{
  "encoder_arch": "convformer",
  "model": "image captioner",
  "dataset": "regions of photos with short descriptions (Visual Genome)",
  "train_examples": 203450,
  "image_size": 64,
  "crop_scale_min": 0.7,
  "horizontal_flip": true,
  "rotation_deg": 10,
  "color_jitter": 0.1,
  "tokenizer": "word",
  "vocab_size": 6471,
  "encoder_norm": "layernorm",
  "encoder_norm_position": "res_post",
  "encoder_activation": "star_relu",
  "encoder_mlp_ratio": 3,
  "encoder_parallel_block": false,
  "encoder_inner_norm": false,
  "encoder_patch_size": [4, 4],
  "encoder_conv_stem": true,
  "encoder_depths": [4, 4, 4],
  "encoder_widths": [64, 128, 256],
  "encoder_kernel_size": 7,
  "fusion": "prefix",
  "label_smoothing": 0.05,
  "decoder_width": 128,
  "decoder_layers": 12,
  "decoder_norm": "layernorm_no_bias",
  "decoder_norm_position": "pre",
  "decoder_activation": "gelu",
  "decoder_mlp_ratio": 3,
  "decoder_head_dim": 64,
  "decoder_fused_qkv": false,
  "decoder_bias": "none",
  "decoder_qk_norm": true,
  "decoder_parallel_block": false,
  "decoder_inner_norm": false,
  "decoder_drop_path": 0.1,
  "decoder_positions": "rope",
  "decoder_prefix_bidirectional": true,
  "decoder_connector": "linear",
  "decoder_tie_embeddings": true,
  "init": "torch_default",
  "residual_init": "none",
  "optimizer": "soap",
  "beta2": 0.999,
  "learning_rate": 0.002,
  "beta1": 0.95,
  "shampoo_beta": 0.999,
  "eps": 1e-08,
  "precondition_frequency": 50,
  "max_precond_dim": 512,
  "one_sided": false,
  "adamw_lr_other_params": 0.0012,
  "max_grad_norm": 5.0,
  "ema_decay": 0.995,
  "max_steps": 7600,
  "batch_size": 128,
  "epochs": 4.8,
  "lr_schedule": "cosine_restarts",
  "final_lr_fraction": 0,
  "warmup_steps": 380,
  "weight_decay": 0.2,
  "adamw_weight_decay_other_params": 0.01
}
Rows from block 8 of the image encoder, named by matrix and row number. Each number is 128 + 32 x the weight over its row's rms, rounded and kept within 0 to 255. All counts start at 0. Numbers have three digits each. After the name is the row's rms in percent of the matrix's.
# pw1: token mixer expand (encoder.blocks.8.mixer.pw1.weight, 512x256), inputs 0-255
pw1.266 058:103124217118181152148078137114127110115139179090199161143130117050104112159124096089176131123122123116123129074112158118133172163204119115146100145158104178130152145134120137154133158153149093119074099189119128118068133110131120143120097109144181202170105067114091144109120151178072171079100071091153102052140113182120096107202141086145154145151142062084145118168088157155097115154128102110072140181121094090122119090132149077135144112126147114136146111131162163100158126120192129127175109102142155093124132110136175129175183133145101148144109086150131130104136196113117155147066098105118121125111184176136146111132139112106086160170125158156211075154105112104112202082128135140130131101116114122117100098125114208158137170172206122136171099085124110170106118073115141
pw1.267 071:106096104113130131118086140124156083142106139177129161095171165116093163101149124151116156141087065149117142105125091162083096137144051117123122136126078201151126114097066165103117095155154148142149138054133149201136106117127098168148079127097161062148156108062024134112091112116176120112151104168159166154146126128179141099080090149091151105122146076175162142070181122154129108137115095115124099157089056145131119138179073133123100115124081185113092167130116107167126111069132121104125094083108118157141104145081063071116114141148161144163145188086117084134144160071149165114144105096136114114096164152096142078140167112152156148131165111108085090161200174164166168120116139113126155151232118061098166145099070121116165134116105102082121121111103146130150118151110120
pw1.268 110:113098124127115045112188189154135118177108132140096133115123133071116158145111147107132093180109088171124105157097145176054126059118127174106184115114145182118132133098129080085120143141091076159152116084153171086127170082078163097147090163077132189202119152154132149114096091144128178176125157174110079131127161150133136121160089138135092132135097087060108200117116146058154104156185098080169109138109075128162054139132081117150144115097120114150098129102109113094071141127114151108118154148158135141149147099188104126125126122064114136122104154121097142136078126103153099157066130163091124084125127155116103128088085137200137101147151194156122149141175158158151128109127130113080134178172104127210168148152077130172151087107160165112123136112070118181152151104173167
pw1.269 134:153121113125140098148158124122105088090156149071144180128107095092125109123081142116140123127152184177111145129136176135096137137164112106086121134133127191074178147075160185120128059131105064166131125139152111142139090140135133104168157061092086083128137100124131129080134122179128152103148052176134151082126151143140126142120185145130142131196141111148066177138156097182112117100169122082108133192117150116078115142091115164151101169178172127131166130208162149140203162192124115108152113146107133199093121156159145134134207093137117194075172110158177171198099142148146130152138086135124117089163152115184113093136142114104134123141142060093134136138109115143168135121114185181116097102149122191110133136128127139112175117101247159128170085138137093085141151116097151
pw1.270 063:157090106099158151139105157099127088104176086086117044105126187150107088105106081130114124152121124154106137130122108143107126181138167173108163089101099171159183101171085161141117151170171157119122143119104156141087139067110086126216119079105111173132129127078126154082174157150193167107108075175118122116135165182136100120125102116129153142178167108079179156196145140100127173153063128145093142112101083104081149095132149106141094184123123135074239137093131165165189104116147147094179186145102086112165132144136129145089164105113134105078125195126103136084159131123076138140121126095141148172088134184134131087157157065110175196127074078120118149180129126152105088196115123108122139096146099111144092094107123171148140162113150156160162155132154097141108110125134165
pw1.271 079:130107133084122135139145118095101101126100159128103158133148147104080048131121122103164121132092169130104120163130106066102176135082159124127132102085162108114154097140152101121127148117116124100137109141116077143131134114122080087152148108067130133174094158156097140103162141195136110192092227146134114110189136135150209124081117119120109182087167147104114154061137102179140090150206173127183185131144110155142112140114103089104168068123173082114119124171118135125146146082051146168185124128147127120153114098117116128141104070131096126156111108159197138130163076130142177115191145126144145137172098072081154141121107128186102168133130112158108137169099125145159131129120168138149144085130152194118137194117202092197087131059021125153130093162147154144128095172116153
pw1.272 113:131096097177147150126095161117095089171100105107142156165111144137156168120157130077164098138124039189072126088138152128123094168150109109146117144107119123117107191167185177149162103146147091153088174117121179133120123092122111144106108110105131154144082160096179084111104145130127156122106083175091096128096085103138164197120187191177131123077061076070103099090113131166098120063109136113101156151077169085143132211114125171127137112097069092100108181209077143115109109117103151106096165139148108140100153079078146128088124140143162114139131182157136166121142148165162062136161161131157218116091108133104122135161080121096060111143132116144154157187108119119109138128167138161122077161118203087153143130117107121124147119098124164117144083168104186145093098078139114
pw1.273 106:153131160163141123164109060125095126134171157102157211047174162163074089164131149165124134124118161166116067082132128134166121118123060074127137144166153148102168190146126149179159078109143113146149186123144129135121134156098161078130111145148129132098114131103074145092145151127139151133103120150124132134140162153090135081135136153151169106129131076017124154101107174116183143167091178124137069088123153101175114145138147155106131097123103136149147146094064116066160082152159102163118179133143154173170137132131120150061127147087147134083110067124160066105123108151161069102153142142147141160118118214146163125110157062129103101119133175135135129166201127103143165160088096130146130168146134189052082094142088136140111134114086124101072116189077135106066136147133116
pw1.274 120:109137129144197110130084130114150145148118102063162177075123126157081114099058143152126144129095142180166040112136142117177154129150118187147151133163127150129142075134179137174159120153138117130105089163131125147159116157137178107111123085108138126148154171140104183152084150109113159123126128105101115098114137097164170180146068161173129124117118115108084183092145135163135170171174113106106151145085141133141186160139204094157132095160171115136159108125099111159113198117097142075130143119097172111073147107094150077127143183104144173140092122196081131090138134075068162103150096126164119148170135168064136117154133119173175083137137170107074102119153182133114152211168099104139142129136071102188149114099107155199153133112158091122194161084116156108098089133214136
pw1.275 081:193117117175159193125134148091172130132180118110099113139108154137130093049198091147116100134091139116148080123137118119101131156115135047080122149134095158082084163118075137145138082139167136167158132129129135213173085133137076124085101189150150162096157114178098183140133164129151077132129136089075084175148182139134126137060180085154137075171135139196167154098169162142118177126139101077125126109185106126142206176163169185112073154131122109099083102143176118090134163088082144128123095106108144155186134114151087116115146151136143160129126120144130169185166138164125138114162123128157066135111133151098078121103146136087041121104123087102101074113131165119114154113111119158078153124101116104061113141149134145102118196104109076134130101160113134112066105120165121
pw1.276 104:094095210100159116068138123107108115163114178174137116156099148095156077109087112117082114126128152146123146109143059183139146123144144141109156140162145117155097139119165131138143121068132091121136130123073152145140092143135152150110121121181207133140105139125135164093125112135068177192144140136159161126136085185074092093157120146167169138111024149114132080113126113120154115164122170155053186136078171149142092131114145221160150107156136162081094165208124086130162127136102122166177149129112128193149093097117156124161118117068150091099096072115129120146123151174030135140131176158116138171125117113158176123155157100149119119150154148091160145123086097073098156135139111097150097152141084136115077142102149132140250100091131126104128145133120121165110071122165171
pw1.277 114:182152146145169165144146167199108087165163127139161149114187065103143145154171038076157152161126135103093091146078084131116108079145137133184157118153119122127118171109128158141117134154142161180117136066119133149142058142101125097115161112168114124116100138112168135092092102131150108099094119191112135098085203142064110152115139139207124147181119107102126166160179185139099188129154095139089070120095133109165152132135113092158107146112156170118123126080159099136107129154091088099136099099142123065170205138085127114144147160176134135171167159119124183108107146200085171094122182123115171148154111167200121111106133116157111141119184129120157086170085101102137132101105124093189085133085107177101141206179143120128130122154156159134180166113104174173131103130094133
pw1.278 097:088123081062097135142121113123127097071217157146107153158122178113098107110137140165123115119098135135150151114118103170128078144118123093121143162124131126111141125145064124159168174083120164102119115139120114162183168158123103081108090238207140188124121195130106142115113183149151116114053075154122168134159180130169085170089100162116141123169127141158169129138140172137124093190130106089082128195129104114188135127207151062181096108175124061124107156115152138113140157126153095149045109148085112118147128136154139101143119174142149084182125074127118156114123104111104162122090120128134164166187113153071131151196168096088121172128108075114132140077152145119141102110148067157121141143140135119184150101100107102163148122129120156135101094122155186137203115136158082
pw1.279 123:133145086145107073158162161152100106149105121156146171152111079155095099060172140053119136138167143049141158138144094172125168126104105188123115117099147106163094078132045155139129144157188058091155099152129144129097146094093155138103114142154174140153136175113097152140115122142133131087126101077093158186069101101168170125109067146181114106158146106119109138153112162144154173064108124110089105192138090154152136120113152162129130113116189147094111126063156134180086149155099170163193123143182065095150133095120146092093095146173112183088112156132144171087077155101101050135132071161089102121119118109193125103123079074157158121133109084143073124148134133125106116121112123103093118126125102156073128127154172120180172161092135062134137117095100158109126126066169090
pw1.280 046:127145107191170134157145124177129099135112111099085141085161132119133135137150122114139144111152172135182141129126137120131169167149134095200138121146140135123102095157117113150056150142067150143079122120167076090128114130105154119123076048080145110152127120081137051156134156099142133131130126151140054141204126153132191152092141186063080179132138174074087141151179176163132148111151138148109100148161188144117160161100147063126137080157150131102170120084147105131154096158156120100104168164096160094156106074150123165065103169086120136112173173095125137162126091121142113108117199162118097155126077165152131133135158165178162114131111147107169149109081148127095131095154120061090140161227082071122118050136180094142202098099129136126148146128086175105121130095104162
pw1.281 122:126146143165091127194141105168125110173164123126156140143130157095151153106033116092158077128148154095086123143102144089137131164092088146082132161124102093068140094100153126064153165102125151119174106176139156150088132138182147170116168175096188113116093094142135119104138065148109126106147174139153227142081149129163090108159161127138113133163144124109170131138121143149098119112105163120120160122141082110223149108141138172146108129113141194188114115089120092151105127147195045115037123056174157124128132127062157105086131153107128161132103129179142098155134171129206106151094117123089100109104147142099119132111128118085133163055120119147204096155141079092102142140190153184096072148082132132144168114196132124143128171118139134128150135158169096136096103138106165
pw1.282 130:139156138103097131138084146173158075144037133027056071099132113142148127131131149098051070154135121050141131129109169154089141146130155158097139085127136122094100168142159116088137077057113125110118114056113128159169094142109134107166100109162171183127198107158110139105181101175123145153140125147151143099106139094134109123113138156103131103155097119100163191137144072137168111092131135049173130063078134161158172151133140140145075093193128175127091137122179077148152167123107129112139142164146192177158114101133161151126136110096139089086179129111161139141068110123123090152118065138177129116067145136132104121193112120142103161138179088133139087083157153120077122109131114147152120169149171156168061095158108138155154089090145125144128149126182173114090116132083119
pw1.283 105:085082097140097112114118150103074118173082135134122104115102103140155083145179100103113101123151121164141159079159083131141211147129129196105155116104111137123084084126161129108137073110137067096165098148176137114119141149196119075136073116090102119163108097130170122165150052135080137153134113171150145093121154175155156110097094132084151102135090059108121137122078120150173099130115128187138099178170082147163154107137155107157138111127183139101117167178127110168164065164201127104081133138088160132154172121078106159111122136111099111111154118116160178184096135095155112168193089139069164113151137154201077099108147140114090077110077063181124124117195097165120143103140161156164125134115107149154148111086087147160142072083138064131147135137172157048107146102128133
pw1.284 095:123173108162162103074144080095172155076132136131164104198070133105151145132155136126148131096107095144110152095173140114128124114074125116133122158125107104166105088131077102115063178121113167101171153093086102120120104187150076136154167099182121099133149191113148160178087136041155139077103084141163115144156108091129143106127106086074178136139113135203132148097111106115147090130105120145079087157101121162101068054126107127153101147115155089111129084153103089094105070140112116105161116110079114093140181127118062110091151131219101073105148123111137121151174139152095175115129174122098095180161156108123101107171116118089174130123114069136105154140167110110130135092147132179172119156132155125133125163176217100117043162107142144114088146119093064118110206157122126
pw1.285 099:123155150126106122114188160138113133162222105145106115081147117140174161153123147073077131103163138127155208155077155181140206009147081174115138084165157138124175139074052100130110148143055161144129102102126146147129133153106107142125114130081123121168116114096103174092131102116115142098141137102095181074097137155123090129173105102171072096184052177151117125067131129127105104115077113120155138132108096149113145097154129119129141080162123139186119081208142192213065132111148082152107138085090121130144102139128130123139140108121154141136084131164123118113157110086099114188109145103136089141093114160094154111102158142067133163159149153131111100097169194124142161150140098088177143147130113144091129139106090058164143133085131123150101175105154138161118128129144073
pw1.286 085:164128108134149120111129158090092145116091102090065174096151112086168072169160096157175066113134103112133138128065129138129115058178059093129099144129141250136107130142158118080127128162156211091118196107128114105115078139121108168152104106109121103113142179081142107122165111086106169185146112096164132101157117112150131118114077123121123149157104076108132113109157178123147118109086165148120105166198145097161104197201151107093141177037100108115063166180125123147120073132172131117103157091168120115087165124108142168122121131121159105155072146158130105151120165111132165076127145168073133108177113130128152175102108170129137100173113095153127146144166125163162165162164137149152129106092166147186148068083106097128160115150084131077095135118106114125126087145175090
pw1.287 046:150095118068057179129177146113143145122148168171075113130124118025086093115137166177116103211080114102095149150109185158150125204085092143087161083073136162161101134175175164118133113126098145128136128080153107140156164143112155094120087134099116160162074146129031184136154097137128153108187141177150120117155112145108078151089112127118152150152187189100106168163132172109142140140139137131119128135075107109154163168146195162095093112102122121124113152125103180098086127120109104096081109122187107127131104145110159105144099122120113135125144075163062150128121087121171133127119160107129140176127107155142110144117145189152155157136152114088116183102130176168161130103123057181115127158160105090117173153099154131132052197160095121165173157171119063085155147139126143
pw1.288 073:151121153112150129115152066112125102085178164123130118170118100099111126098117144126109105130144136133164174145097142145146169124142158069108185153097144199154054164122139126149129142105167124130120103126154136157184155145152117084126102200140114096148149084152117130099106128119101098093115156132145115152120131160124070128160156093110116109106062029095146104179098125058125163196112150124156191162149090144143108110124098157183158131127116156108178071143088167068087125134115152114133152085141119037126225093166084095125116110166173194174148196120186163072132180143172139105135110108150128127122104162163194100169133124183162170108104147144087115156200163151082137120140155123113103118121111077075078147138159111107158112120126118137073180064111107142077141123116135
pw1.289 113:128147114096156186135112133161083096157176122144138131169108107120140091182160134129116193161126123168086139136113103103093171175070113099103191105122070128111086109171127153131095152093146096148149102132129147084179109086184074095135136095118085138164136087115099104116148156139082141107161151099159113114149116089065185099123118087074151035126129129096143163151136138190113116108076123191150091157159129140111157156168168140114095099099104170105139113172128170120130156138074122131117172123102109167118156159143120107148119124108095044103147155182157123126039037120185073136094131176090170120095143192137102184120120168219101138100131151125081123153092106135180128154155161088150141129170096106159111138155123105119127119153165093096153196167143102062151148115125094
pw1.290 064:152130146075157099104138135122101121098148130120164127190087122130170121148160181110083094098163148107119148129143092121126095173093102113075151143146140131134158201176111104149129151147159179132138080081150100114157063194163196158161098143071144096120120108122096112130107149146083084051075152093155170127190135179102112114124075058053166136115084118153164140165122154128134145103122102118154114060153082130146091125089113132134136142132153130176080143176096177162094185117160164109120158139083108131133086180110185114089105074088175155142193130095132122112178135130107089080159192123116094161134165184160101148186139139095147130117077078134110105162107128151132063123152136150114198136096103122104064118146143103166131088104115095113161148146177156157149152074189133
pw1.291 113:123159132173162139050132130099146115112128094136106154157120089150158116089159143107186093118091134111072090102047170147107150154099150123213169104143099040134071155126151134129139169118103162133186121153149107165105060133140096107075092100116160150106077156064059104091148180055063126149206163121097108127137144087139163126091148104115109150079149127141146137174105105161126098083113153150137122100126075145116147175129115205106115101119072103113123127158114160120159138136105148174038103119105171174125179124126118075096088097121108124103155108144107145190065178153088078075143159114097178096124152121153100139123085163130086095140135164171154108127144175077197116149160139135150115110112142130142124145087119126128138078072102152104122117116146132095131157109088175
pw1.292 113:106184151174074046055065146115121147143102127161120098118128147178078142099104092049108156104106145066188113050131124106077152103102098119155177158045151168110120141133164112137150094124102156180091128102146183149147090104119121101135179133139142131103167135103151157119154136149115116113162144091116057114112153078150152129134143174074097174166186157109090146149231128201129126088150144117127122182116166153098121108155133087162111149118135145070139151097148121155177136146147179144153113185096167163116150100082152094141131082090133116172131144162132130081134098087149131137189107068137137179086145103060174140130120159127115123148098139144176096109120165128141187146107129128117136145144181147125123099109122156184155176189121132144097133116141172150168103197099110
pw1.293 097:128141131058124140053131140096141091149106147143092145159136107144119113116068096177107166100109207168092171110125153203057088145142152111114171121131174119147090059178072179052142141097105163147093084137136074165155121128125088097105121091203161115111168107089132143147144117118138163156071157142107116181146164103174176146132116123045161100170142112111124092112128173091184096146124090145107132167096148103163129180129118147124120128146100094064091128100184098096131119113079146125096133101133133098129115147215167154150114198095158111110103046111110096080172146140143115109147194167160158105153104160094155155176174104150151156112153122085114133096122158153130080131178124148105154085142098061177119144147113102198135089131130142094115114122120135152150103108138106
pw1.294 104:109112069091104110127097101129157099118149106133132100126156140113142143121115091109082117098130036123145144131161148155126145147136076161130134147084110125096116202161207068173124089150119136153148130117131123052095122149122039092158115136106169135121049154109134092118120078147096136112161130154078178142077074094122142139132069137199099129098193163085095146145134121143159111113188093113145121080113169138130128147147103089172117088127140130071078140171132150075108132118149177087147154116142109111109179109183087124109145148164166126074152075164134147076160118072091040150171102122071108090118139076128123134094134113100147177139067076107114130172188164133098120143155134086089117139174154048122129085165208124083156113114157151085094145107131116148123147113116116
pw1.295 117:150184143145130139110156158102166115107163131085118168096127096123128162187082090128137131119138054142109167083062127164118114100155107193113114123166069162132144066137069124093087138152100150120107086143094104088135166110118170107033166171150078078086134136151138173126141152201118117129118159151172075108133166175141084138141135147111149123124121124140190159143143171087122165156124067082163116103129107137159133141067161157114122095133138078116074113170092189109095098144100128119130163154092206156094101066153173118089092139104123131132126166171070097125201110143129139126112147123160110139112130174092113129087106109119024129132136113189146131096143143116112111119079208108148129115183111087102121123180135145128125086102080125133134152143163114174123155208148068
pw1.296 095:103083097166163125143051088171138210149102128094105172123105153126169149155130170080111122108144109116125099154178035180149121098164080174069098164158057135171188089143124172167104109116153109129130119127099149123084104120133141198116168062153153085119121186140116151129080073129115138122138071137172119091124179129223138158120058101144110162091145094128131105119089154139102070135088161125082111092140142135103152161070156124101108184158170142090174102082071144156140108149132082180154102152129129136111145118126091129109131196226137126118110138160100158138161158102148124084168120072131114146130135099075121100178158094135114095126111132091133169140129130170093101157114113141152137119124147123116135107134118122148095136129113081215092082152149085135086106147177129
pw1.297 118:126080161116133136155214100121132108164146193130162109160097177093135206174094099064157072140176046090127144138148134074168071103181100142101124135128126155118120132115180145079108124053118098161141113118124094109147109102128110228166158135157206113149141119119148137085131149134138132151153072148174128145097134096123126125070115050124120182066142151134112150159115102142099079101166110091130117092113131133175132144149066174090139174088122104057111080144116086146097122139120098135104132083134183122125108069138109089185131158145162118092084067136145120160144158153156121107131141152138094147126039194122137061122121171100093103094120118131150108170112155073130095163115075177146123127179115137173115147121104166142122129132085127117140117147088148093119133120190104
pw1.298 097:093107139174133091199125109102126148176131131140173158127135143146153106081104098070148110143103152096113110131107106143135128120126132150159192151162140132106086170164112060105174094110167137099144135070084129127122119119045085091105102173100060110076114222141111086093070143105157073087065165071162136182122142141133129178107194131130118126143168133131174129137121126124189157101171095116076110105111069151099157107075147105153104109060119135095106137081154193131119158073136139191116081152177074097114136105138125136072116129132157110111102108077149058122133110141146080091100118147166171125112131140133093166138165106079074164128148127125049122187077129178185167130138145128151113137121140101128154129169124140135149150107148124156176157127092063122140094146138197
pw1.299 113:101153177134147154147131116189134074130150074133152147159120118132170135067139117117142092139154143108086185147152185118167139158118073171118169165174124124109113086127149145065122107165166089085110104131119138160041148158184146062085188146138165142132135133113120140147088123174157085084158119142149101137093106116112169106140086105138151171169186115158088173130110066138096167079102169054080071147112114135165125148174142130103121161103183108150108151112136140112134158194165123064090147132123143107112133124110214099138095104126110122088157134121146144106163191144124135169139140116142093121159088051144103156116063162119127151115112118105220162143155065108108174147151097173114087114104136081127083208101117134104142100087196164144166144193150106126146116115141116
pw1.300 112:147139190175080100178144113142139124167136132116108121145120138120151160079156130120081127117168095102144121180127122133133104126126136167155151091126101107062059114138094165045128061128090115132146124129115141106104147150154176128144094182121105055106187165110071098159136153132212174080184100121169141130100170128120162142138112105121177130201127126184072109125237078117148108164088064135134132131096093174118087095181102123097136133121111131156145160112160116107170132129046110140111128090143080115147130137140132147126163133157105165107124123137155123133109134168136088116104126087147098121123130144178135138213142174163116132068135148141176129098098116128113152111131144112102115183115132189102099194153118119208184048121108177098140125154142164176123138168064059
pw1.301 087:152089141065081079120201170087087129129097200041122119121147145103072124131077146137111166128080130153141091135073084150152136163127120168114126143159126143094064196132185137192154164166136087083161156151137122071154160136133132129171107093145123147091105185122136148150088125109083100097124064108132147098125116074163133096089137152107059163090147132117104153112122105161143170132170135096109183111140129100089181151134119122179104125135144137123136157092117120143139131104039140113168052111145092113090082146088116126105100167131165068203142046154097149147130159088121171171071142136136079096124121135125152149081152084128103156131114126077115162188068095123121126150152124097103152173092141192174118185103144175113108167085146131131164114127151130134148089101120100
pw1.302 078:175147123102099144173110077136118115099092111142140162132153158101145108101069187104081096102113089133073153060163168158148149132152124089112099197193106154192181214137105090181112146132151121153115123088131144133125130094141134138175127137089119092098108167033112093100083174106115143104170137147119077149131110163139105160140102117128086151112137111069161135142142145126170069136149085171155151098135091140199118133107166134150097123115153105167038144168110119128108142098171128122080104172120080082137117116145107107130184155155102115134137111135149127090195132123122098193096151151098149147162149130071130087116198140059189130198160159122170133120186092088130156099131110102118134163116109104104092143121130041121164123154156078079149187108099140103121083135101160
pw1.303 091:160109165154143126132156139158092118120177106090152139149084099104120132112161094130104105141113125098106114131096151113134154068162144049121137110143148151124062062143133082099129136106110106126111110118149093136115115098112157098105193151139106091142122112112160101100161154146122104219111126116178098094170131157118159117086094140120119092047082142088143101088096167142139154160125152157154075194142091120196127137152104161054106101077124103061126189208123129152100080146167118122107110107044131114147073124161064142111204106123168100166144104175125086190178160088127154123100139107079091145157155175130117084106065087145133121188194173104156064078122130147070082093147140139096135160092125135144127150127134182110125120091104128146114148078175102139087119110095152
pw1.304 069:138069149177141141156070137093182130137100120101163179148111188108121148116175149085118104140136104118156119152090166099159162156086068072070110086110109129141133120131197150130171115143114122149083128121063146181138079074101086102173138125168080112122128124091040053105136116148101141178165115167120131117132150084100094097112135159115139144109111116121088106221091071184082136092089131161192081107135127153136147098127159142103137150112123195105164146157086161123136095085113023128141087156132120107113176113158101145091116121138091161159107089137106107163141105161144160176125102111098211131113163167133093122121151079138115093078153139116113172140141155079099152162128122115100139168182099111173153097111148124157155172045111158114081148138142106156101182111097130
pw1.305 104:118120175118205101094114125139079107158112069084171172116151109110127149140094163132203075156153136121137080154090143149150182121186149146160126075119151100106120073041134094131166117101077175096130119129126092142089074163115120120124058121142136108166129185149140167115143129117187187180154106096120146099129132139122168190103157131153129095085158044170159093106126149099151088161135117136107110141142183149185100131132162142102084101091107083116103183164152115142157104117115141096114160091102107088170120177179135097184090161159110132197125082161157114159131144107123118056080118184154137082140090128079108139154194146120127136106119141129175058091102125202143085165107128142129157079101116120116152105152070141114144123144123119168115179110092079165127102176161114
pw1.306 102:190124082060170058111113158127111139160149120122101152095162103170144147150194168169197191104143122116197135118160127128156068086164159115107156078094131149140142145114147164126177148075141115144105108092169079158131148140095136146101150103163168152150099158123156123184169093121072137140151139090102126123086144089120075138130119113103132118142153149098134140151158070158146137116138108183188123128184122145109186165133116130035167120071097173130120145103135093088095068146127122111165146133097150060087122056127102176167173113130103129145127087135111090138104133070126128163108149158125185100161166158171120127143112223120099138072080166196156105110149103125120166181057124138104103156114133121056126127119122104123161096126109144072132160201144110093095111139102111
pw1.307 109:143105060098116174126161171085199052170130125132098131192087154085166160152115143136110093138082076139081153160097129101100108104131140149124120154132159119148144065111141118129136112203187103120166059118098091126137125122056084141129150152152150082162090137147120134170141094091168154144101138158191173150145108176077136102123139091137126171107154055115146128159090071131198101151172095120166186129149167112147105079150137150159152154057115126155127068180117162123135109074133138147123146125104116141145140115128075182107141146112120064118099131144166131206137144163125089107180170142082129181175142146132209129107166117123111135112114097090176125104106127146091067129118134112088099165156095185160081168165155174084110149098165173078147126146130147153156082116123136
pw1.308 084:100128179139097110118122110129119135131091145137167147071140124139157036128106137094091079159171166133154084108163041151092149103094160165134133169104082151109179162107130162112102188083136090093146142116117085131107156087127129198132133020073162128100156092152152136166119126102154058074080165139148154115144060127099153095147159104122159066149150119075153152123098143140088136118123083186064158100145145145178151092112104120169134149154094143121130067078154126109099146149090124107111086122119156058170142129156126194099160097126136124108087209099167135111128119138124060144112145045168155146189133159183117125132119135149138094120132157104082131189149087133099111163122136119103097102155118069170136145090138139153131148144100146067124128100125132072111164132095081
pw1.309 077:179138119115073120092129103131164113093154116120111116104110115123135104101118053149125130088117088178035151084052126099130133167188203170091140112120154038174113184144211115153158151114132134121116157112140129144142092144125161098070059138082203129094135156133170143103111162144106104147172182156104163118142129142134084166147113150066147146131078139098114126114088069159132107149141151127097151103135134118139135135117133086151121089184119120159083139194165151175130141188085111126121125128118168097127135124107153065132064103103115062121137094158081109184067182097120217117192159160120169105158157158147101144145103103110077162186115054153163081105073107108115090084135148114127123134124139090142095116110152081108162110121128101109108173128165128148139114136141147
pw1.310 122:087148127114083138119105130118140121078161112149129162164017121107150173054186110146121103100135157137126069110102113142113152145154165157173122105126106161087104145092113161083131131119127088128144116120139187109132172108138144135124136151144121189090141111141091127141130121115188173102162153106115113154085127148123154075128154162140153126156121214110137118127126163153141095115099194099061110175176113157103181078115089139072138110137162151094183209139123145134120174133130080094122082061204089182125137109154097121130111082084166116117134140161062180155128184071083142113156115118112149129131166142116068169075138128135111036138108116091134093108141183070098113101128169105089137171070097081134097114175155152112085118123085110129111123121115179086103112103101059
pw1.311 117:198067074135108127130159137136107155140102146164138134186188165147126143103166117123109149148081207083111149054178095092148091130149139081121120058141094119098100124139123145124071158132134114107134177093141103138159128105150152169116120173143090129139071125192177162145122131150108105135071147131066133129063133109097128139133129104123116124112104173189165133146115155049205199160177164110125126115206124116134132148130140055147124060107127185121212117071164155110089100140152139118155073160097091128119101140125065131124153143088137148168088112108154098089100128069146103090115115136090093132143098126078178142106102144119128174089146088128142123183149118076120191083138133141100162164097119113121149130125127066080175144161073117134167120123159131173091101093136089
pw1.312 111:125096124075139145136121099132127169152170130149146138103161149115153106147117115095142141089180131162077146100095153136125091160137153123094112127120131095152135116110076129124116109131146134112126147157164176146131167085185145183066106198117135095124100124131146136110127147107104067120144162127117129178158139172110106155092096142146156142118177160140196150151057164138134146117165111054107097142092112096195126081124041178135121169139128143124125160135147141124126142126150167114085082104175133068126142186088094142118145195168114178122088113174070071155112213109166096100077118145071058121101122100128137081068077115035160122091185174156100136124141136165092143108122112138102078060140149189079138119138101113122137124102152062160146109060087119156160134094185177
pw1.313 099:115117158137126143122118130093104184130151137192068158115163093186152131128098134089148126135174175162139114088132171106169152149098144105135158157094103138149139108142171091169137115124110119097146110136112114086118142136107193090149102123065124138091184145166166134114091186165083115101078112135139172122163100130099148109091145127153150090109138127147185104112167029190183130118125087094126164097108100079159146068125123138129160092077083130096114108105173158148116165173105084125114114090105108089165152110157113173137169133123180161101101196152161103133132157115163136117160121149133135112155156117122148157086048160169133133084171134139172146170066089069187044151202098148174183130110124098117151165118180062159116062102110147139118162077099134116127169203116102
pw1.314 061:148101134073127181092060147093107137154159109155123138141076134103128072134129105169157079132119144083091194102112101131146156124153098136098161128113123134105100036129144157126166182151151092098097152098094063123137139114114091165113130115106145127096097128035089182084096108137083120100126180131121162091150126137099093102139049165113160137186118123167152143125070180106152121153142099137154113121152090104130176117127144117154112155052153096057100165183107138086167185089105162135184063144079134106140144158156034152097151094121110156134098095087127087107130120092164151125121108102147155069175131089101145069153115103112120113106087109176071106032133144176104095135139098132130121149107125112111145106144077144101096167133093147162112180157133095180118164099090143
pw1.315 062:082099150131110075151124162106105120163132166065157129149127119134135112201109160137208126148170190178124166174110161134098121175107136179140121163133145165128138165173126124088114086099115168103147129106170070127094079118129143083158108142113067131112133121129135125078062114187191128051114135099121156151108163180118109154153171115139153120144072056146096189154174104130141176084120095128116128093174150153169169144096178118157066151156114102157159123175127133096109138060048087172130118101078102119113116175076098124088139090105066169134080103175119137092114117163175094080139143140164141154111132152101097128146097146143070139138188170127108114129119127118180120135159106119127151071143068182108067130072109137131074072126104122114161139191138098133128122104115127
pw1.316 072:132099079137110073143143125160120132180130087126157099155171111148169104079115132143119158151096071137156106129089149135135170085106089152127070129111111172157156107135142113157103063104087154148111193133158115090146148145128077075125056146131115091082155157149158106116109138044130184111100106082143142140160162125074195125131112157102139136103121097142128192167116105127169153117092175121167155171143117125162091108108078116120101062113099121123160148103110173106138191134145172142115132163093150114144129100147116144066145135101206145116169066191146088148103148135124059186128116097093133163112059113072150136166127115122150133151094141122110079171168119088072093162168169111111071139120117155060074090198161135155129167071152163171157124099120173044112118128153135